config.toml
arch = "res2net"
dataset = "telescope images of galaxies (Galaxy Zoo DECaLS)"
widths = [128, 256, 512]
init = "kaiming_normal"
Rows from block 3 of a small masked image model, named by matrix and row number. Each number is 128 + 24 x the weight over its row's rms, rounded and kept within 0 to 255. All counts start at 0. After the name is the row's rms in percent of the matrix's.
After each channel's rows are labels from the 100 images, of 14848, where the channel reaches its highest value: "responds to" is what is common among them. Only what is clearly more common there than usual is listed. The data: telescope images of galaxies (Galaxy Zoo DECaLS). In brackets: how many of the 100.
# c30: last pointwise conv (model.blocks.3.c3.0.weight, 256x256x1x1), inputs 0-63

c30.106 104 [122 130 176 122 142 119 126 170 125 128 142 128 159 152 115 145 115 151 133 101 167 102 103 135  91 106 127 152 153 128 104 106 119 117 119 146 150 134 111 106 180 115 149 120 156 115 131 105 130 125 125 104 111 117 143 101 133 124 121 106 135 123 118 161]
responds to: edge-on disk: no (59); spiral arms: yes (49); spiral winding: tight (37)

c30.88 103 [141 116 123  80 100 141 128  77 149 100 112  98 141 100 119 139 126 107 129 129  83 149 147 131 135 152 138  90 142 131 146 142 129 150 129 152 152 169 142 147 117 150 157 162 152 142 138 141 120 143 123 132 109 137 130 131 147 166 140 148 159 134 138 114]
responds to: edge-on disk: yes (49); roundness: cigar-shaped (36)

c30.253 109 [110 138 120 111 124  91 122 104  91 155 137 148  81 116  92 128 107  81 121 136 100 159 128  86 156 149 130 106  83 110 114 131 132  91  89 102  86  88 128  80 128 143 129  94  98  71 132 103 104 105 122 132 142  93 126  55  79  85 107  89 110 131 126 112]
responds to: roundness: cigar-shaped (30)

c30.103 098 [ 64 173 123 155 147 133  99 106 161 155 150 174 134 131 131 134 137 125 129 128 112 116 144 175 164 112 138  85 129 127 129 147 128 150 182 159 143 174  96 159 158 139 141 180 167 157 145 148 121 120 128 130 201 162 124 154 135 160  62 131 136 130 127 121]
responds to: edge-on disk: yes (31); roundness: cigar-shaped (28)

c30.136 101 [124 103 124 109 112 132  86 123  97 124 146 137 129 118 135 137 109 137 133 139 143  99 108 105 112 109 135 131 131 144 170 111 120 116 126 114 112 129 108 118 127 110  87 128 101 106 112 116 143 146 116 107 126 124 124 124 125  92 121 130 152 140 120 123]
responds to: edge-on disk: yes (39); roundness: cigar-shaped (30)

c30.124 093 [ 68 185 136 114 169 141  99 103 177 162 122 146 107 146 140 119 154 126 162 130 116 107 113 145 134 105  94  98 126 139 113 117 131 141 156 102 125 137  72 120 103  78 125 133 131 131 120 155 113 134 107 136 164 152 122 154 118 137  72 139 136 121 125 133]
responds to: roundness: cigar-shaped (39); edge-on disk: yes (26)

c30.40 110 [ 68 151 160  75 168 153 103 177 138 188 100 159 120 133 105 175 136 125 178 194  95 101 135 122 152  83  99 155 108 128 123 101 109 136 130  74 137 156  98 141 147 139 107 158 128 142 120 134  83 122  92 147 169 104 101 146 104  97  85 126 158  90  89 145]
responds to: shape: featured or disk (63); edge-on disk: no (54); spiral arms: yes (41)

c30.200 100 [126 162 152 158  94 124  98 153 103 190 126 149 185 117 137 141 137 148 173 152 178 113 145 139 140 122 127 139 129  99 129 111 127 148 148 107 190 176 143 113 192 139 144 171 118 113 114 132 123  76 120 114 170  98 120 134 176  94 142 118 138  96 120 125]
responds to: shape: featured or disk (61); edge-on disk: no (57); bar: no (39)

c30.85 093 [133 128 120 150 115 137 108 120 113 146 118 124 131 139 134 176 116 128 132 139 132 101 141  94 100 122 141 127 128 120 124  98 145 120 109 121 122 113 126 134 124 143 140 116 113 123 109 132 133 121 124 105 102 108  94 127 125 121 136 114 102 134 124 106]
responds to: roundness: cigar-shaped (46); edge-on disk: yes (41)

c30.82 068 [ 95 126 101 149 113 119 100 101 116 121 137 112  83 118 116  96 121 127 128 125 146 144 118 113 127 159 136 113 125 123 117 123 163  98 101 144  98 107 125 119  85 123 118  99 123 118  92 129 134 130 115 105 110 103 122 125  92 117  99 109 118 137 122  94]
responds to: roundness: cigar-shaped (31); edge-on disk: yes (27)

c30.15 094 [107 134 134 157 132 131 124 128 122 168 134 148 141 166 131 124 127 111 128 129 111 107 140 122 135 108 129 111 153 131 142 105 122 116 126 110 137 129 127 130 165 135 149 121 136 132 163 127 114 125 134 129 137 119 138 119 132 129 123 126 113 133 121 136]
responds to: shape: featured or disk (83); edge-on disk: no (80); spiral arms: yes (69)

c30.102 099 [140 133 136 138 122 133 111 123 119 135 121 118 118  95 154 135 135  97 137 104 142 113 125 127  93 122 126  95 120 111 125 139 109 115 139 124 141 116 108 127 137 139 175 122 142 141 144 133 137 139 144 134 133 117 144 136 128 139 146 125 103 115 155 124]
responds to: edge-on disk: no (50); spiral winding: tight (27)

c30.0 104 [ 99 132 123 102 145 149 112 139 128 117 131 161 105 120 151 151 131 116 121 138 114 139 135 117 141 146 128 108 130 126 136 138 137 115 148 123 113 121 113 139 122 130 131 126 118 125  97 132 130 142 104 139 140 145 147 146 106 134  93 117 122 155 150 125]
responds to: shape: featured or disk (90); edge-on disk: no (81); spiral arms: yes (70)

c30.101 088 [148 136 116 132 105 131  93 104  85 101 126  92 138 107 132 104 111 144 115 127 126 105 160 106  66 119 145 127 136 117 121 108 120 108 126 136 129 128 137 122 111 152 120 109  88 135 113 107 130  98 126 111  69  79 105 124 128  96 147 114 115 118 125 102]
responds to: edge-on disk: no (87); spiral arms: yes (82); spiral winding: tight (56)

c30.159 107 [107 177 150  56 162 118 118 195 129 142 110 125 126 128 132 154 132 168 157 155  80  78 131 128 140  30 133 129 167 136 140 101 111 141 155  73 148 149 130 144 146 127 120 145 105 172 134 135  68 142 123 126 159 114  90 117 119 115 116 130 162  91  87 137]
responds to: edge-on disk: no (55); spiral winding: tight (29)

c30.173 102 [122  74 126 142 107 160 154 166 128 129 131  87 144 137 144 174  94 150 126 105 168 142 116 124  49 146 141 150 129 130 118 147 111 124 134 165 150 144 104 149 144 124 148 132 161 167 145 100 189 117 136 122  52 135 133 131 136 155 143 146 128 150 156 157]
responds to: edge-on disk: no (52); bar: no (35)

c30.80 115 [ 64 120  99 105  86 119  91 146 117 163 107 120 148 111 120 121 114  81 137 116 143 112 104 129 137 119 115 135 114 113 112 120 119 114 101 138 126 118  96 124 127 153 133 113 130 128  89 154 142 115  74  96 129 105 120 113 126 112  95 112  88 123 122 107]
responds to: roundness: cigar-shaped (26)

c30.107 083 [129 141  90 117 112 136 110 116 117 132 124 134 118  73 108 152  99 118 116 126  94 132 134 103 149 137 119 133 128 129 130 119 124 104 106 121 121 135 111 145  89 143 137 116 118 118  87 124 101 132 129 126 118 110  98 111 129 128 134 119 103 134 121  50]
responds to: edge-on disk: yes (46); roundness: cigar-shaped (41)

c30.201 116 [114 175 174 119 168 135 132 163 114 176 132 197 155 168  99 244 111 137 127 151 127 113 127 121 130 133 118 148 138 126 114 125 120 138 119 105 135 143 114 107 156 150  76 152  95 142 130 109 134 115 125 179 174 117 129  96 144  93 112 102 119 149 141 145]
responds to: edge-on disk: no (52); bar: no (35)

c30.42 096 [107 123 118 138 131 148 109 145 118 166 127 146 109 130 132 175 129 130 115 130 137 123 137 139 154 116 131 123 125 127 127 124 135 111 136 130 121 121 119 121 138 118 125 117 135 119 148 139 152 138 136 126 119 133 145 127 117 124 113 123 115 143 146 123]
responds to: edge-on disk: yes (47); roundness: cigar-shaped (39)

c30.203 091 [125  88 190 113 134 140 104 205 124 172 123 167 166 113 145 127 168 136 133 118 105 129 149 113 171 123  91 172 151 113  79 107  86 131 131 108 168 156 110 135 140 153 127 143 131 168 132 160 103 134 114 114 155 117 124 136 144 127 126 137 133 111 118 137]
responds to: edge-on disk: no (55); bar: no (36)

c30.214 104 [142  99  68 129 129 110 120 128 120 147 161 147 127 108 123 153 108  93  97 118 151 157  72 107 147 152 129 125 108 137 140 139 123 129  88 142 124 122 142 108 103 103 129 121 124  91  80 114 155 112  81 117 120 116 137 119 139 120 126  89 132 150 127 108]
responds to: edge-on disk: no (64); shape: featured or disk (64); spiral arms: yes (52)

c30.125 098 [122 109 133 155 111 116 102 152 133 139 136 138 121 104 137 126 137 169 126 130 117  85 123 121 118  90 130 111 131 114 136  86 134 124 107 110 135 145 127 151 145 134 134 134 137 140 142 143 122 113 132  71 151 124 113 130 129 141 126 130 124 123 109 124]
responds to: edge-on disk: yes (46); roundness: cigar-shaped (40)

c30.56 082 [130 138 136  73 124 149 113 125 138  81 137 130 119 110 141 154 104 118 150  95  84 140 151 144 141 129 130 107 103 126 109 144  98 139 150 133 156 145 152 125 116 140 149 143 161 113 144 145 124 124 131 157 139 115 110  93 133 151 145 105 117 123 131 135]
responds to: edge-on disk: no (55); spiral arms: yes (50)

c30.131 094 [ 93 109 165 105 183 143 158 168 140 180 137 168 120 193 150 162 143 154 158 130 132 122 119 129 134 105  75 192 118  94 104 130 105 122 141 120 121 110 128  98 137  72 141 121  88 142 103 135 113  91 105 129 138 118 126 133  85 112 112 136 122 131 123 138]
responds to: edge-on disk: no (54); spiral arms: yes (41)

c30.161 103 [101 155 123 169 138 131 116 146 117 195 125 116  77 150 140 139 139 128 120  89 146 122 142 137  97 115 135 141 100 124 122 142 126 117 135 123 108 114 114 142 158 114 104 115 137 102 182 137 137 142 129 142 165 126 111 150  78 139 112 141 118 118 158 136]
responds to: edge-on disk: yes (52); roundness: cigar-shaped (42)

c30.146 092 [ 96 100 108 168 117 146 117 105 126 151 122 115 131 133 124 123 123 129 140 115 132 127 139 134 134 134 107 110 125 107  91 126 110 126 130 138 136 144  84 142 128 127 121 132 145 148 158 137 129 114 121 121 124 107 124 106 103 121 101 122 107 122 136 126]
responds to: roundness: cigar-shaped (31)

c30.53 107 [127 129 117 115  93 119 125 115 123 165 111  72 119 124 139 103 113 128 119 112 120 129 100 122 108 136 124 135 127 124 118 123  87 120 126 133 119 113 111 124 139 142 134 117 138 116 142  98 134 125 132 137 102 112  89 123 126 136 120 103 109  84 126 154]
responds to: edge-on disk: no (62); shape: featured or disk (62); spiral arms: yes (54)

c30.140 110 [ 92 133 121  93  91 119  45 125 120 119 115 128 105 120  67 115 118  96 130  94  68 130 104  90 100 143  92 129  99  87 115 138 114  84  84 132 132 110  93  85  93 112 178  92 139 114 118 104  98  91 106 135 123 106 104 113 108 142 142 102  66 102  87  70]
responds to: roundness: cigar-shaped (45); edge-on disk: yes (40)

c30.62 116 [102  92 160 155 167 144 181 203 153 134 143 155 157 171 155 160 135 163 120 147 187 116 115 138 119 107 121 210 172 137 151 139 104 152 132 156 155 153 118 124 162 142 170 146 149 194 114 149 167 125 109 149 148 136 167 142 154 152 117 124 133 150 153 158]
responds to: edge-on disk: no (52); bar: no (37)

c30.154 099 [124  81 111 154 119 137 144 130 148 144 129 124 115 129 132 127 138 126 125 127 145 151 126 130 128 147 146  95 104 119 128 139  95 125 129 111 123 135 114 145 143 130 100 131 132 141 123 131 141 123 126 132 111 143 122 143  97 132 133 136 117 125 132 160]
responds to: edge-on disk: yes (30); roundness: cigar-shaped (27)

c30.54 116 [130 127 146 128 110 131 114 163 124 134 134 104 130 130 132  82 120 139 131 124 145 107 137 127 125 107 133 162 142 131 103 111 130 120 126 131 126 126 141 134 152 136 117 115 127 119 138 139 124 151 121  94 123 119  99 132 132 117 133 112 122 105 130 145]
responds to: edge-on disk: no (54); spiral winding: tight (31); bulge size: small (29)

c30.141 117 [145  97 117 127  76 135 112 170 136 123 107  78 124 102 137 122 108 152 117 108 100 114 153 139 132 115 131 123 122 132  94 129 112 163 158 111 114 122 125 142 126 143 106 134 111 135 126 111 116 144 117  97  99 154  79 127 102 106 117 127 142 110 128 124]
responds to: edge-on disk: yes (38)