From a checkpoint of a small masked image model.
Model: 64-pixel images, arch res2net, activation relu, depths [2, 4, 2].
Training: adamw at rate 0.002, 11000 steps.
Data: trained on telescope images of galaxies (Galaxy Zoo DECaLS), 44167 training examples.
Rows from block 4 of a small masked image model, named by matrix and row number. Each number is 128 + 32 x the weight over its row's rms, rounded and kept within 0 to 255. All counts start at 0. Numbers have three digits each.
After each channel's rows are labels from the 100 images, of 14848, where the channel reaches its highest value: "responds to" is what is common among them. Only what is clearly more common there than usual is listed. The data: telescope images of galaxies (Galaxy Zoo DECaLS).
# c30: last pointwise conv (model.blocks.4.c3.0.weight, 256x256x1x1), inputs 208-255

c30.112:122135080160110193095095172086108125114133130091128114125155115228112086097199096128127172035066126148126133102120080089139137126132227093113087
responds to: shape: star or artifact

c30.222:132097127111118140140166080159094153056096150130210126101150165072144111140127144094150129133086140161160100118158163067060121120067138108127133
responds to: shape: featured or disk

c30.50:160189158091045075097082090106128108156156154203115128138126137158050079099085112108124087080134125104131071156035083089168086092114159141098152
responds to: edge-on disk: yes

c30.132:095041133089104155181079146173019153097113056100143133063173077116108147026081145153158130157150046017135074077140155137125124165129170168157037
responds to: shape: featured or disk; edge-on disk: no; spiral winding: tight

c30.19:075132138161120145126150158138126180111126128160118162130146134114148109123145112079103126133074122125122125129166131151095125132129165147132106
responds to: shape: star or artifact

c30.34:159168228084157001119095127118164071148112150130183103108112111093123158102097127123105099092152071114117141093100099088138115099102175104146155
responds to: spiral arms: yes; bar: no

c30.133:143134112102077162093043132100136093187133162127077129117118120174094150060132124102104091087076126135135138105101118111143084144096115020108110
responds to: shape: featured or disk; edge-on disk: no; bar: no

c30.42:080104061140132142144141164101103125077054119131101166136105146093154137152113093054105115094128132126086142114129106132071119147175108190144106
responds to: roundness: cigar-shaped; edge-on disk: yes

c30.71:138025159066120101184137114167098136034198098128077181133094140072084148064135116146140165109145122103104113187145119176084142162139209174096052
responds to: edge-on disk: yes

c30.109:153095085169111107102132152200092150129099101150186153113170142179138093130138143119142094176189151150147137109198184074084157106179105127187112
responds to: spiral winding: tight

c30.118:094094118117115091109155155169123154048108115129094153125080110153126096157131120104186119097150135133122132144138157143148189108147128113152165
responds to: shape: featured or disk; edge-on disk: no; spiral arms: yes

c30.113:174082156084096104118070182145045184131146002113211126103160052194100132021123145163119096150147064066141112135142128121157132162128133144124015
responds to: shape: featured or disk; edge-on disk: no; spiral arms: yes

c30.1:132202130186124132090109151100114125166119148114145148131154094142111097095113117104112155073151111138141100107132107107108087100113140105152159
responds to: spiral arms: yes

c30.224:166161106140118126088077152128103159129169104148164169111168106077164157111142079159118157123080145124172099071091097121123108143149121137094073
responds to: bar: no; shape: star or artifact

c30.78:114109107058125110141095143172135121044112093091115128128118116088175192110167123204133202180092164150126124086125161120167148205122140117115096
responds to: edge-on disk: yes

c30.9:132069134097108143124097147120089178151160122162135108106123117173095116107094122086131077090048055074156054077131085127072112099215128161180100
responds to: shape: featured or disk; edge-on disk: yes; roundness: cigar-shaped

c30.236:115131067136057161121068129094103145171115092094062094086155107157114122098141103174106150124188125091144139131163061122181111139126135103085101
responds to: edge-on disk: no; spiral arms: yes; spiral winding: tight

c30.253:132084102074131139131093107131124095033117111139119122114173142119176126063171134163116161122124255246124124083122129121147118130184127126147085
responds to: edge-on disk: yes

c30.202:148109086146069137095152106113056208149134133080104110099126112161126145168140118104092083142062117139146121062128094090112107077174068125100162
responds to: edge-on disk: no; spiral arms: yes

c30.20:069028135112155219146178107103109098131121149108161159136146162145118131123148112067120102115094134113116145130187140133015143196105113154175134
responds to: shape: featured or disk

c30.211:202096145049109095135081173120155111088156111107118055093133158062131165074141147144111122145127130167115139081136126084132106098072135109093114
responds to: spiral arms: yes

c30.43:132137096106120165156162057120140143103120191113126186094128174166128119164087141045118091124000171178121137134143144135030144180181081165157156
responds to: bar: no