A small masked image model, trained from scratch: norm batchnorm.
Rows from block 5 of a small masked image model, named by matrix and row number. Each number is 500 + 40 x the weight over its row's rms, rounded and kept within 0 to 999. All counts start at 0. Numbers have three digits each.
After each channel's rows are labels from the 100 images, of 14848, where the channel reaches its highest value: "top examples" is what is common among them. Only what is clearly more common there than usual is listed. The data: telescope images of galaxies (Galaxy Zoo DECaLS). In brackets: how many of the 100.
# c30: last pointwise conv (model.blocks.5.c3.0.weight, 256x256x1x1), inputs 128-255

c30.191:469484467583558443541526469593535490467567497516486510486503538555473498531510509475460533447484505507499465496498471507590439493540544498471468505447541510577599475509516445510507471503519546487480555496511494440634450503573556468621490538450590456481474489512499475502517525502609486495558509413431493476476452472424434526487408489505515473542500493605493488560476485488527552499437
top examples: shape: featured or disk (60); edge-on disk: yes (27)

c30.81:506536528510493472497502475510497558526533526434499477486507474511567487520534505549483600475512499498554499521514494507487482530478479514501492478488510529486506527532614514499438568451509413470495539495443454445502564511548538474463452460541496464569493519605533492496556514512495532439456579523494532447454609494522460615448511461447495487529517561514498453469470521468467438527542
top examples: spiral arms: yes (43)

c30.224:512500458488474469483494513466475547495499442469461487483490519467452477490507437488527508503489490459533472518489397522520507512497479571443476518519509464550424471478488489511465491503510507496579522537529479522537471472490493435520421476486472450474516543475462436513499493472489491509436498519439456478438522502534480443504428493501482524554459494468523410446520512514505503436492
top examples: edge-on disk: no (52); bulge size: small (26)

c30.177:471545504419441528466443498503548513501488505454527459493512459456484517429461461458491486497512510492492508494550532488508549489517477554474495495538436460429435509490497477479508483463525531523535545452498427550456590487504450507501500486532508486536439521490512518566432451587527502519487419429507546590547539481516525388479479487523487413505530489406534582549491449446466512521532
top examples: edge-on disk: no (53); shape: star or artifact (25)

c30.64:528496505495524414474518508515467544575474525554531519556516496488555574517481482503500524495483560443487525406501500462505477511520471486480539467516560531471467487600508526503499539455486525548431560515515508419552558489478501422425488478553445406543482517480480549496574507541518524519399532514494598511511475530482551523439398407556580549517615518467446484544440483515494415526567
top examples: shape: featured or disk (68); spiral arms: yes (39)

c30.219:542504541554464539508434456484514467446502495449523495466480456461449500483485464528489526508449434483457488479543506487520448502531521538480543481565465473487560427497481540498500512510549457410499481535495484488533401481477641514528502535518513495523458465488481471497492468479467516519518450482343450464449553538445493467439507490508412477525407422496553466573535497503484469492425
top examples: shape: featured or disk (75); edge-on disk: yes (35)

c30.228:478458447519526587508554507556514509528565545538451547475543430500477438517552484452470481527369499469489466528524489529543451452542490495510486495463520564451503398459508514483528528468490536441467500449545475477564407505550630478493530502470586535520525514513415541479553553412487521507566553551466500449529531508441470548515437542460473570482461492544583458465506488497556413496425
top examples: edge-on disk: yes (27)

c30.145:456531514460482594517404459463598518490462488488452450475501483465485470470450499379435485500430510554544522513472452484495544528542488538459461540500471434532470478462474442531488495523476448504508535452518500551541541490450566516517462478500488457483458513585482512484580439549489505520505528547470503405580535494536485513455461516495527463508585544441491507448526549544500482537520
top examples: edge-on disk: no (50); bulge size: small (26)

c30.61:530523518480501449469482548505462485522473512578539458469458460400454540513452450539532545497516541455583489451487467505530471514534492517552605459520594534464508463546474465537488507481535589479558581493531492480538421486539525416515549511423502446532517529495563490554523501541505515510402425453489508485474513485471476523423491424553515493542506471450451463537481506473487460450536
top examples: spiral arms: yes (42); bar: no (32)

c30.57:545428525512467518503519470501460512485464538537578543485464488442445523475479500489561496498558451443465513470509494483535525500474504447542516474476508516489485501488484459483484534453459535479477578466540418456478563519518500512503520488505444327423538468501470486469479533494511518472474499508511461496503466490500487428501501508527492576449561443493477525610538525509509500543525
top examples: shape: featured or disk (61); edge-on disk: no (56); spiral arms: yes (52)

c30.132:417493490497496516517433525502542458374466519478498505496502465503543434443488462439486439509503447513501482486530502479474494507474471478527508493496514538570505512516494466523469463520437489447481474511412448547607476543625540468553524509419484483452482500448508527428538502504571551513547578465450546438476484502505443411478510446460485520470611486513483478432451488508500558626533
top examples: bulge size: small (27)

c30.29:462539478508454534443483524546544560478505529465432497492487504524505477482499466466476543497475561526512548459433511498538553457510529431563420486468448531414494432443493499418492462472503461470520504512499454462425479466473579484461444551478575473504522512476516539444572474493486493518517532466486464428607554386404481468484489476461571449487561492490520614436534543513513439484441
top examples: shape: featured or disk (64); edge-on disk: no (51); spiral arms: yes (39)

c30.197:465536528574536485476539471525490492493559557445430496477483457523542533464529491494527549521546538505522471499503448515418478524497479534465524513532490534519540517499574517541511548528498551465548452417489409491522503566550470430513537511493543547421457538466539552470520523501441529506512621593462567445490505559498518446512501460415492561479558527488502442479496432450490415502520
top examples: spiral arms: yes (39)

c30.73:494522467476509475521521540504495484477530501484477529489509479559512531475504476459483492516546488521504420533491533468469524555518501424556509521468467523524539564527506440580508516671540446459588512584486575514507537534486502464491457556442483489564487505457528505500512535561447500538513549537404539520504512476546455410434528509431465507479551495473511437440592531553529540494528
top examples: edge-on disk: no (51)

c30.113:485571514422490509468546509429573501497450464551544518509442588522511508517440488505517504503559488468443523491490456496466530441472493488448523462461508486460437501494468433475486516519488488524502456490493384568452550369447530501465489523507459471497504509530537472541477469506554473490467447415554494534530534488505519398497452554516499445511488511443472513531446486469485529493478
top examples: edge-on disk: no (51); spiral arms: yes (39)

c30.100:465536487470516516571473484535493446507486485536493488528551500519459457473495531508486423458523495513507504504527456532463541435478521433471481525509480452455465463525470568456477523450563493508439449399475435579503496528430388538546496493504496489461499540520449593489566477485482466508450433443516456499420457487553536419492499524548519449476460504519455530501433425500477474478532
top examples: edge-on disk: no (54); shape: star or artifact (25)

c30.123:504556563517557501529464541499519481538488503498497513479507489474478496525524475574464500518465518501581507507510452475485518551467434532499518520493546488541514512506575528530503499513446607467591580528460544505586483472527521491486518511553496402504512486488516494519548555533456564517514476530531510542486482510459488463504480498468499490530519487514520517480534505492541523509521
top examples: bulge size: small (25)

c30.134:505531450454558469475479454409436521476441560505507597503524517470451529529474574517462423463497528479513511468496499524559480497521488514560537467489446443477474482525483424450588466472489468465548524471460503477507555500444485430529483441506405486531521463529466479564480494525566465475474602483406498501546498441546535473503476507514521488531546493619536569559488541508500490486579
top examples: shape: featured or disk (61); edge-on disk: no (51)

c30.137:513450497472468497493511506506543594578473537448492451518508412466540504496471421470522490490500516457496542441478470488452497506508515512530479475572518513508498502506490484524490507455477444471510430615500518470546533511580489455500469519486460527509500578439432535494543495492475528475440560536471593482567578500510515491475431470439527539486624548435478457434559499522531454575602
top examples: shape: featured or disk (62)

c30.165:462506466509490464518509604517446511485575437535526516502515513585499451503522500451464492524527486541477468552496601464463507572514486443525478515531447528490478571488515464585507478619519453449517538552448601524499511477490495487509459555416492503522475471447565491486524549481512495513518508547423487495501463484503514494494598499405471494453552494468512512421564534523507547451485
top examples: edge-on disk: no (50); shape: star or artifact (25)

c30.36:482501512491505506520492536499516470522490506484467479456438490504491473480513450472487485515542471490519439457528502529468577525488506482518474546510526488539537480462497512519482524499525520490534501523421560500563443447545551501553497496478393563459482487447499553485551539535556504506620479517469474489524498484500494469523438377471470505486492518520426485392526521500482555524475
top examples: roundness: round (42)

c30.233:555530529483489449483596434507473473488495526461553514482460480445454544521491421430595506510524499489459531521498495452459473515524535514466489539407558530505501495505475495526513518513514504460537481460534483512512477537608458486514511524487524483465532576524516501486485508519547340488542652502552513496597564529489554393541420519530542492499547502511527545568486557522534503437489
top examples: bar: no (32)

c30.154:525531449508618556488435522458498521430467512442534495421532495426471518456470598445482519447479519513451503537514447459514513441505487517610531477498472431520523460481448428477520522453478558494526587476435406535576519521471439495504540550475400552512492498541529518496469490514541448478468531529522476443543501482531452497484504440498506491511530480556452418523549457473581510523450
top examples: shape: featured or disk (71); spiral arms: yes (40); edge-on disk: yes (27)

c30.195:446495504432471451595516490454401495496478459475470476513546524423469505506485563486557458478560428496545525499511513525515531477478395516476522514543478457508464515528468522498510456509486484544492540491504423528458519444459468498543478490486467413534490431465469528525448501517499483499467523487559502553448476570475479526517543479509480443539507466502489459534480513508441538607484
top examples: edge-on disk: no (53); shape: star or artifact (27)

c30.126:487578528457522497544508510434487487528457500490508490507481476477455515527482471537515500492536521513511507456474526509454514511469475464478531464511478439504490486513506456442535511431498554522514539496474444513497526473420528500510456498520350479495509568536451499492526499526398470542384489438526517550465473530523499494486520526550500531529466520491455492512463545484491441465531
top examples: edge-on disk: no (50)

c30.237:518472460519522547454517501482494506547516590509449493509497428482522451476535571467528529448439511554471536514490427511491503491486496460495529513489509525459472503405542411537531498475528554409503438462504443479516523541572474433447528487491488524507543527495451582494517522403442478488482621610498539439547552547487462486480410501469499599462536456495514442467489502494528456468488
top examples: bar: no (30)

c30.251:477493530499530503487513574537533503491459512518467530441517557482530527479541567477528520530508438581523498548528471487508547429544504519527479484555503481447495503482539558484527500536458511494489532506461465511495508500509488484557540510503472495515507484498494564476500517504487492500523530534525487484479496548472475420528545423510461532513507482464494498469555508483517367519490
top examples: edge-on disk: no (53); bar: no (33)

c30.174:552530522496530739452557479580574509511495594543498522489486442510498479472477535511483512510400493494483504510495505480511494510554516453481550528449498530497460392480499495520570520515548528442549511460568493500513474489622531433515505465452550503495485532520463520469499512439443430465546531554476510496631617496458507473537441500454479565479525467479536537488512462524574448496452
top examples: shape: featured or disk (63); edge-on disk: yes (25)

c30.141:470450477507471511524459466522580534480469454512488487543501582484533474467496529431531531529483468469465514478480618485515500499523489497542557500619543510514524451509503464538490477453516500463508530544468499504547430497498465516501465515549672509557507482471389470488530506511511532548434490474422566571451538516513465597448509403481496537454425478525472494512490547540502509605581
top examples: bar: no (34)

c30.21:454589595482576464535492498484452575534516541512522493507481567440481394525491500502434551483470519516596475475517497552442473496508488495495468488499522504422534509498486475493506507485482405489562522535485469455488486499499541497527459506554482445528471517543467476536517493577463500481451571463496527477561635538493478507455494500469520473549514490575505499458472467519523474473486
top examples: shape: featured or disk (67); edge-on disk: no (56); spiral arms: yes (45)

c30.129:459471492512475489491437481471692546427486469495510535501488485502547473473509584450512472470543503520500478516495509499483514518476483467481511533580533542571533430487518468455481444519561500487459522500465502622592484534414489513451487492540500504530509654460514515523545503502452558496522551542537526510504520483440505492491534776507494486517434599518496513494498502448444465366448
top examples: edge-on disk: no (51); spiral arms: yes (40)

c30.54:525482511533513473469468480417509580539529474487491469512502541481472505515497559479504504483481532494515533571479413526526562473498462526456525511538491374560485458516468482513515482484507526532522532512494478512537417507432529504538438444506544461510525424486474478520526489573509537465483551538461503476470503494485444560463415485498454498572459529503521391461488497500496478551539
top examples: edge-on disk: no (51); shape: star or artifact (25)

c30.193:446485473536514548507513536518499536442560546466472523445527530424494421462539564430492471540544480506463479527511593474497545461478510488455524465495425516492493568380460471462478487471502487452454498504462476489456513464439452493473532480551454504571515435456524512483502484447498495482536472482541466514475491500482525541493515527426504528480452504464495534500465460461464497461496
top examples: shape: star or artifact (26)

c30.152:537474508495510525513484480488556492431469541488484504491524476484448488484505511498496497501502464511500495532538496501491502551499439521528505498490469489471479536524516506550483509588486498438529503556494536528481532498509479443508489509483442416539466468527469524496483512510433477498506444523440533498541555511490463370479500483482425485514510437504495467527561541494508529486489
top examples: edge-on disk: no (52); shape: star or artifact (27)

c30.185:483516562469514520546474570492475486480497553501505502568488495499500454506494541547511530446563456468515509562474567520546532506551538483588540458524503543494507489539603467435472535426512565520561489512473499506581454557540548428537485471472441519462505535535448524490496512483483522499474546491443531428493598540583567462464434497452505554549496456549515475562487462489530520490536
top examples: edge-on disk: no (54); spiral arms: yes (43)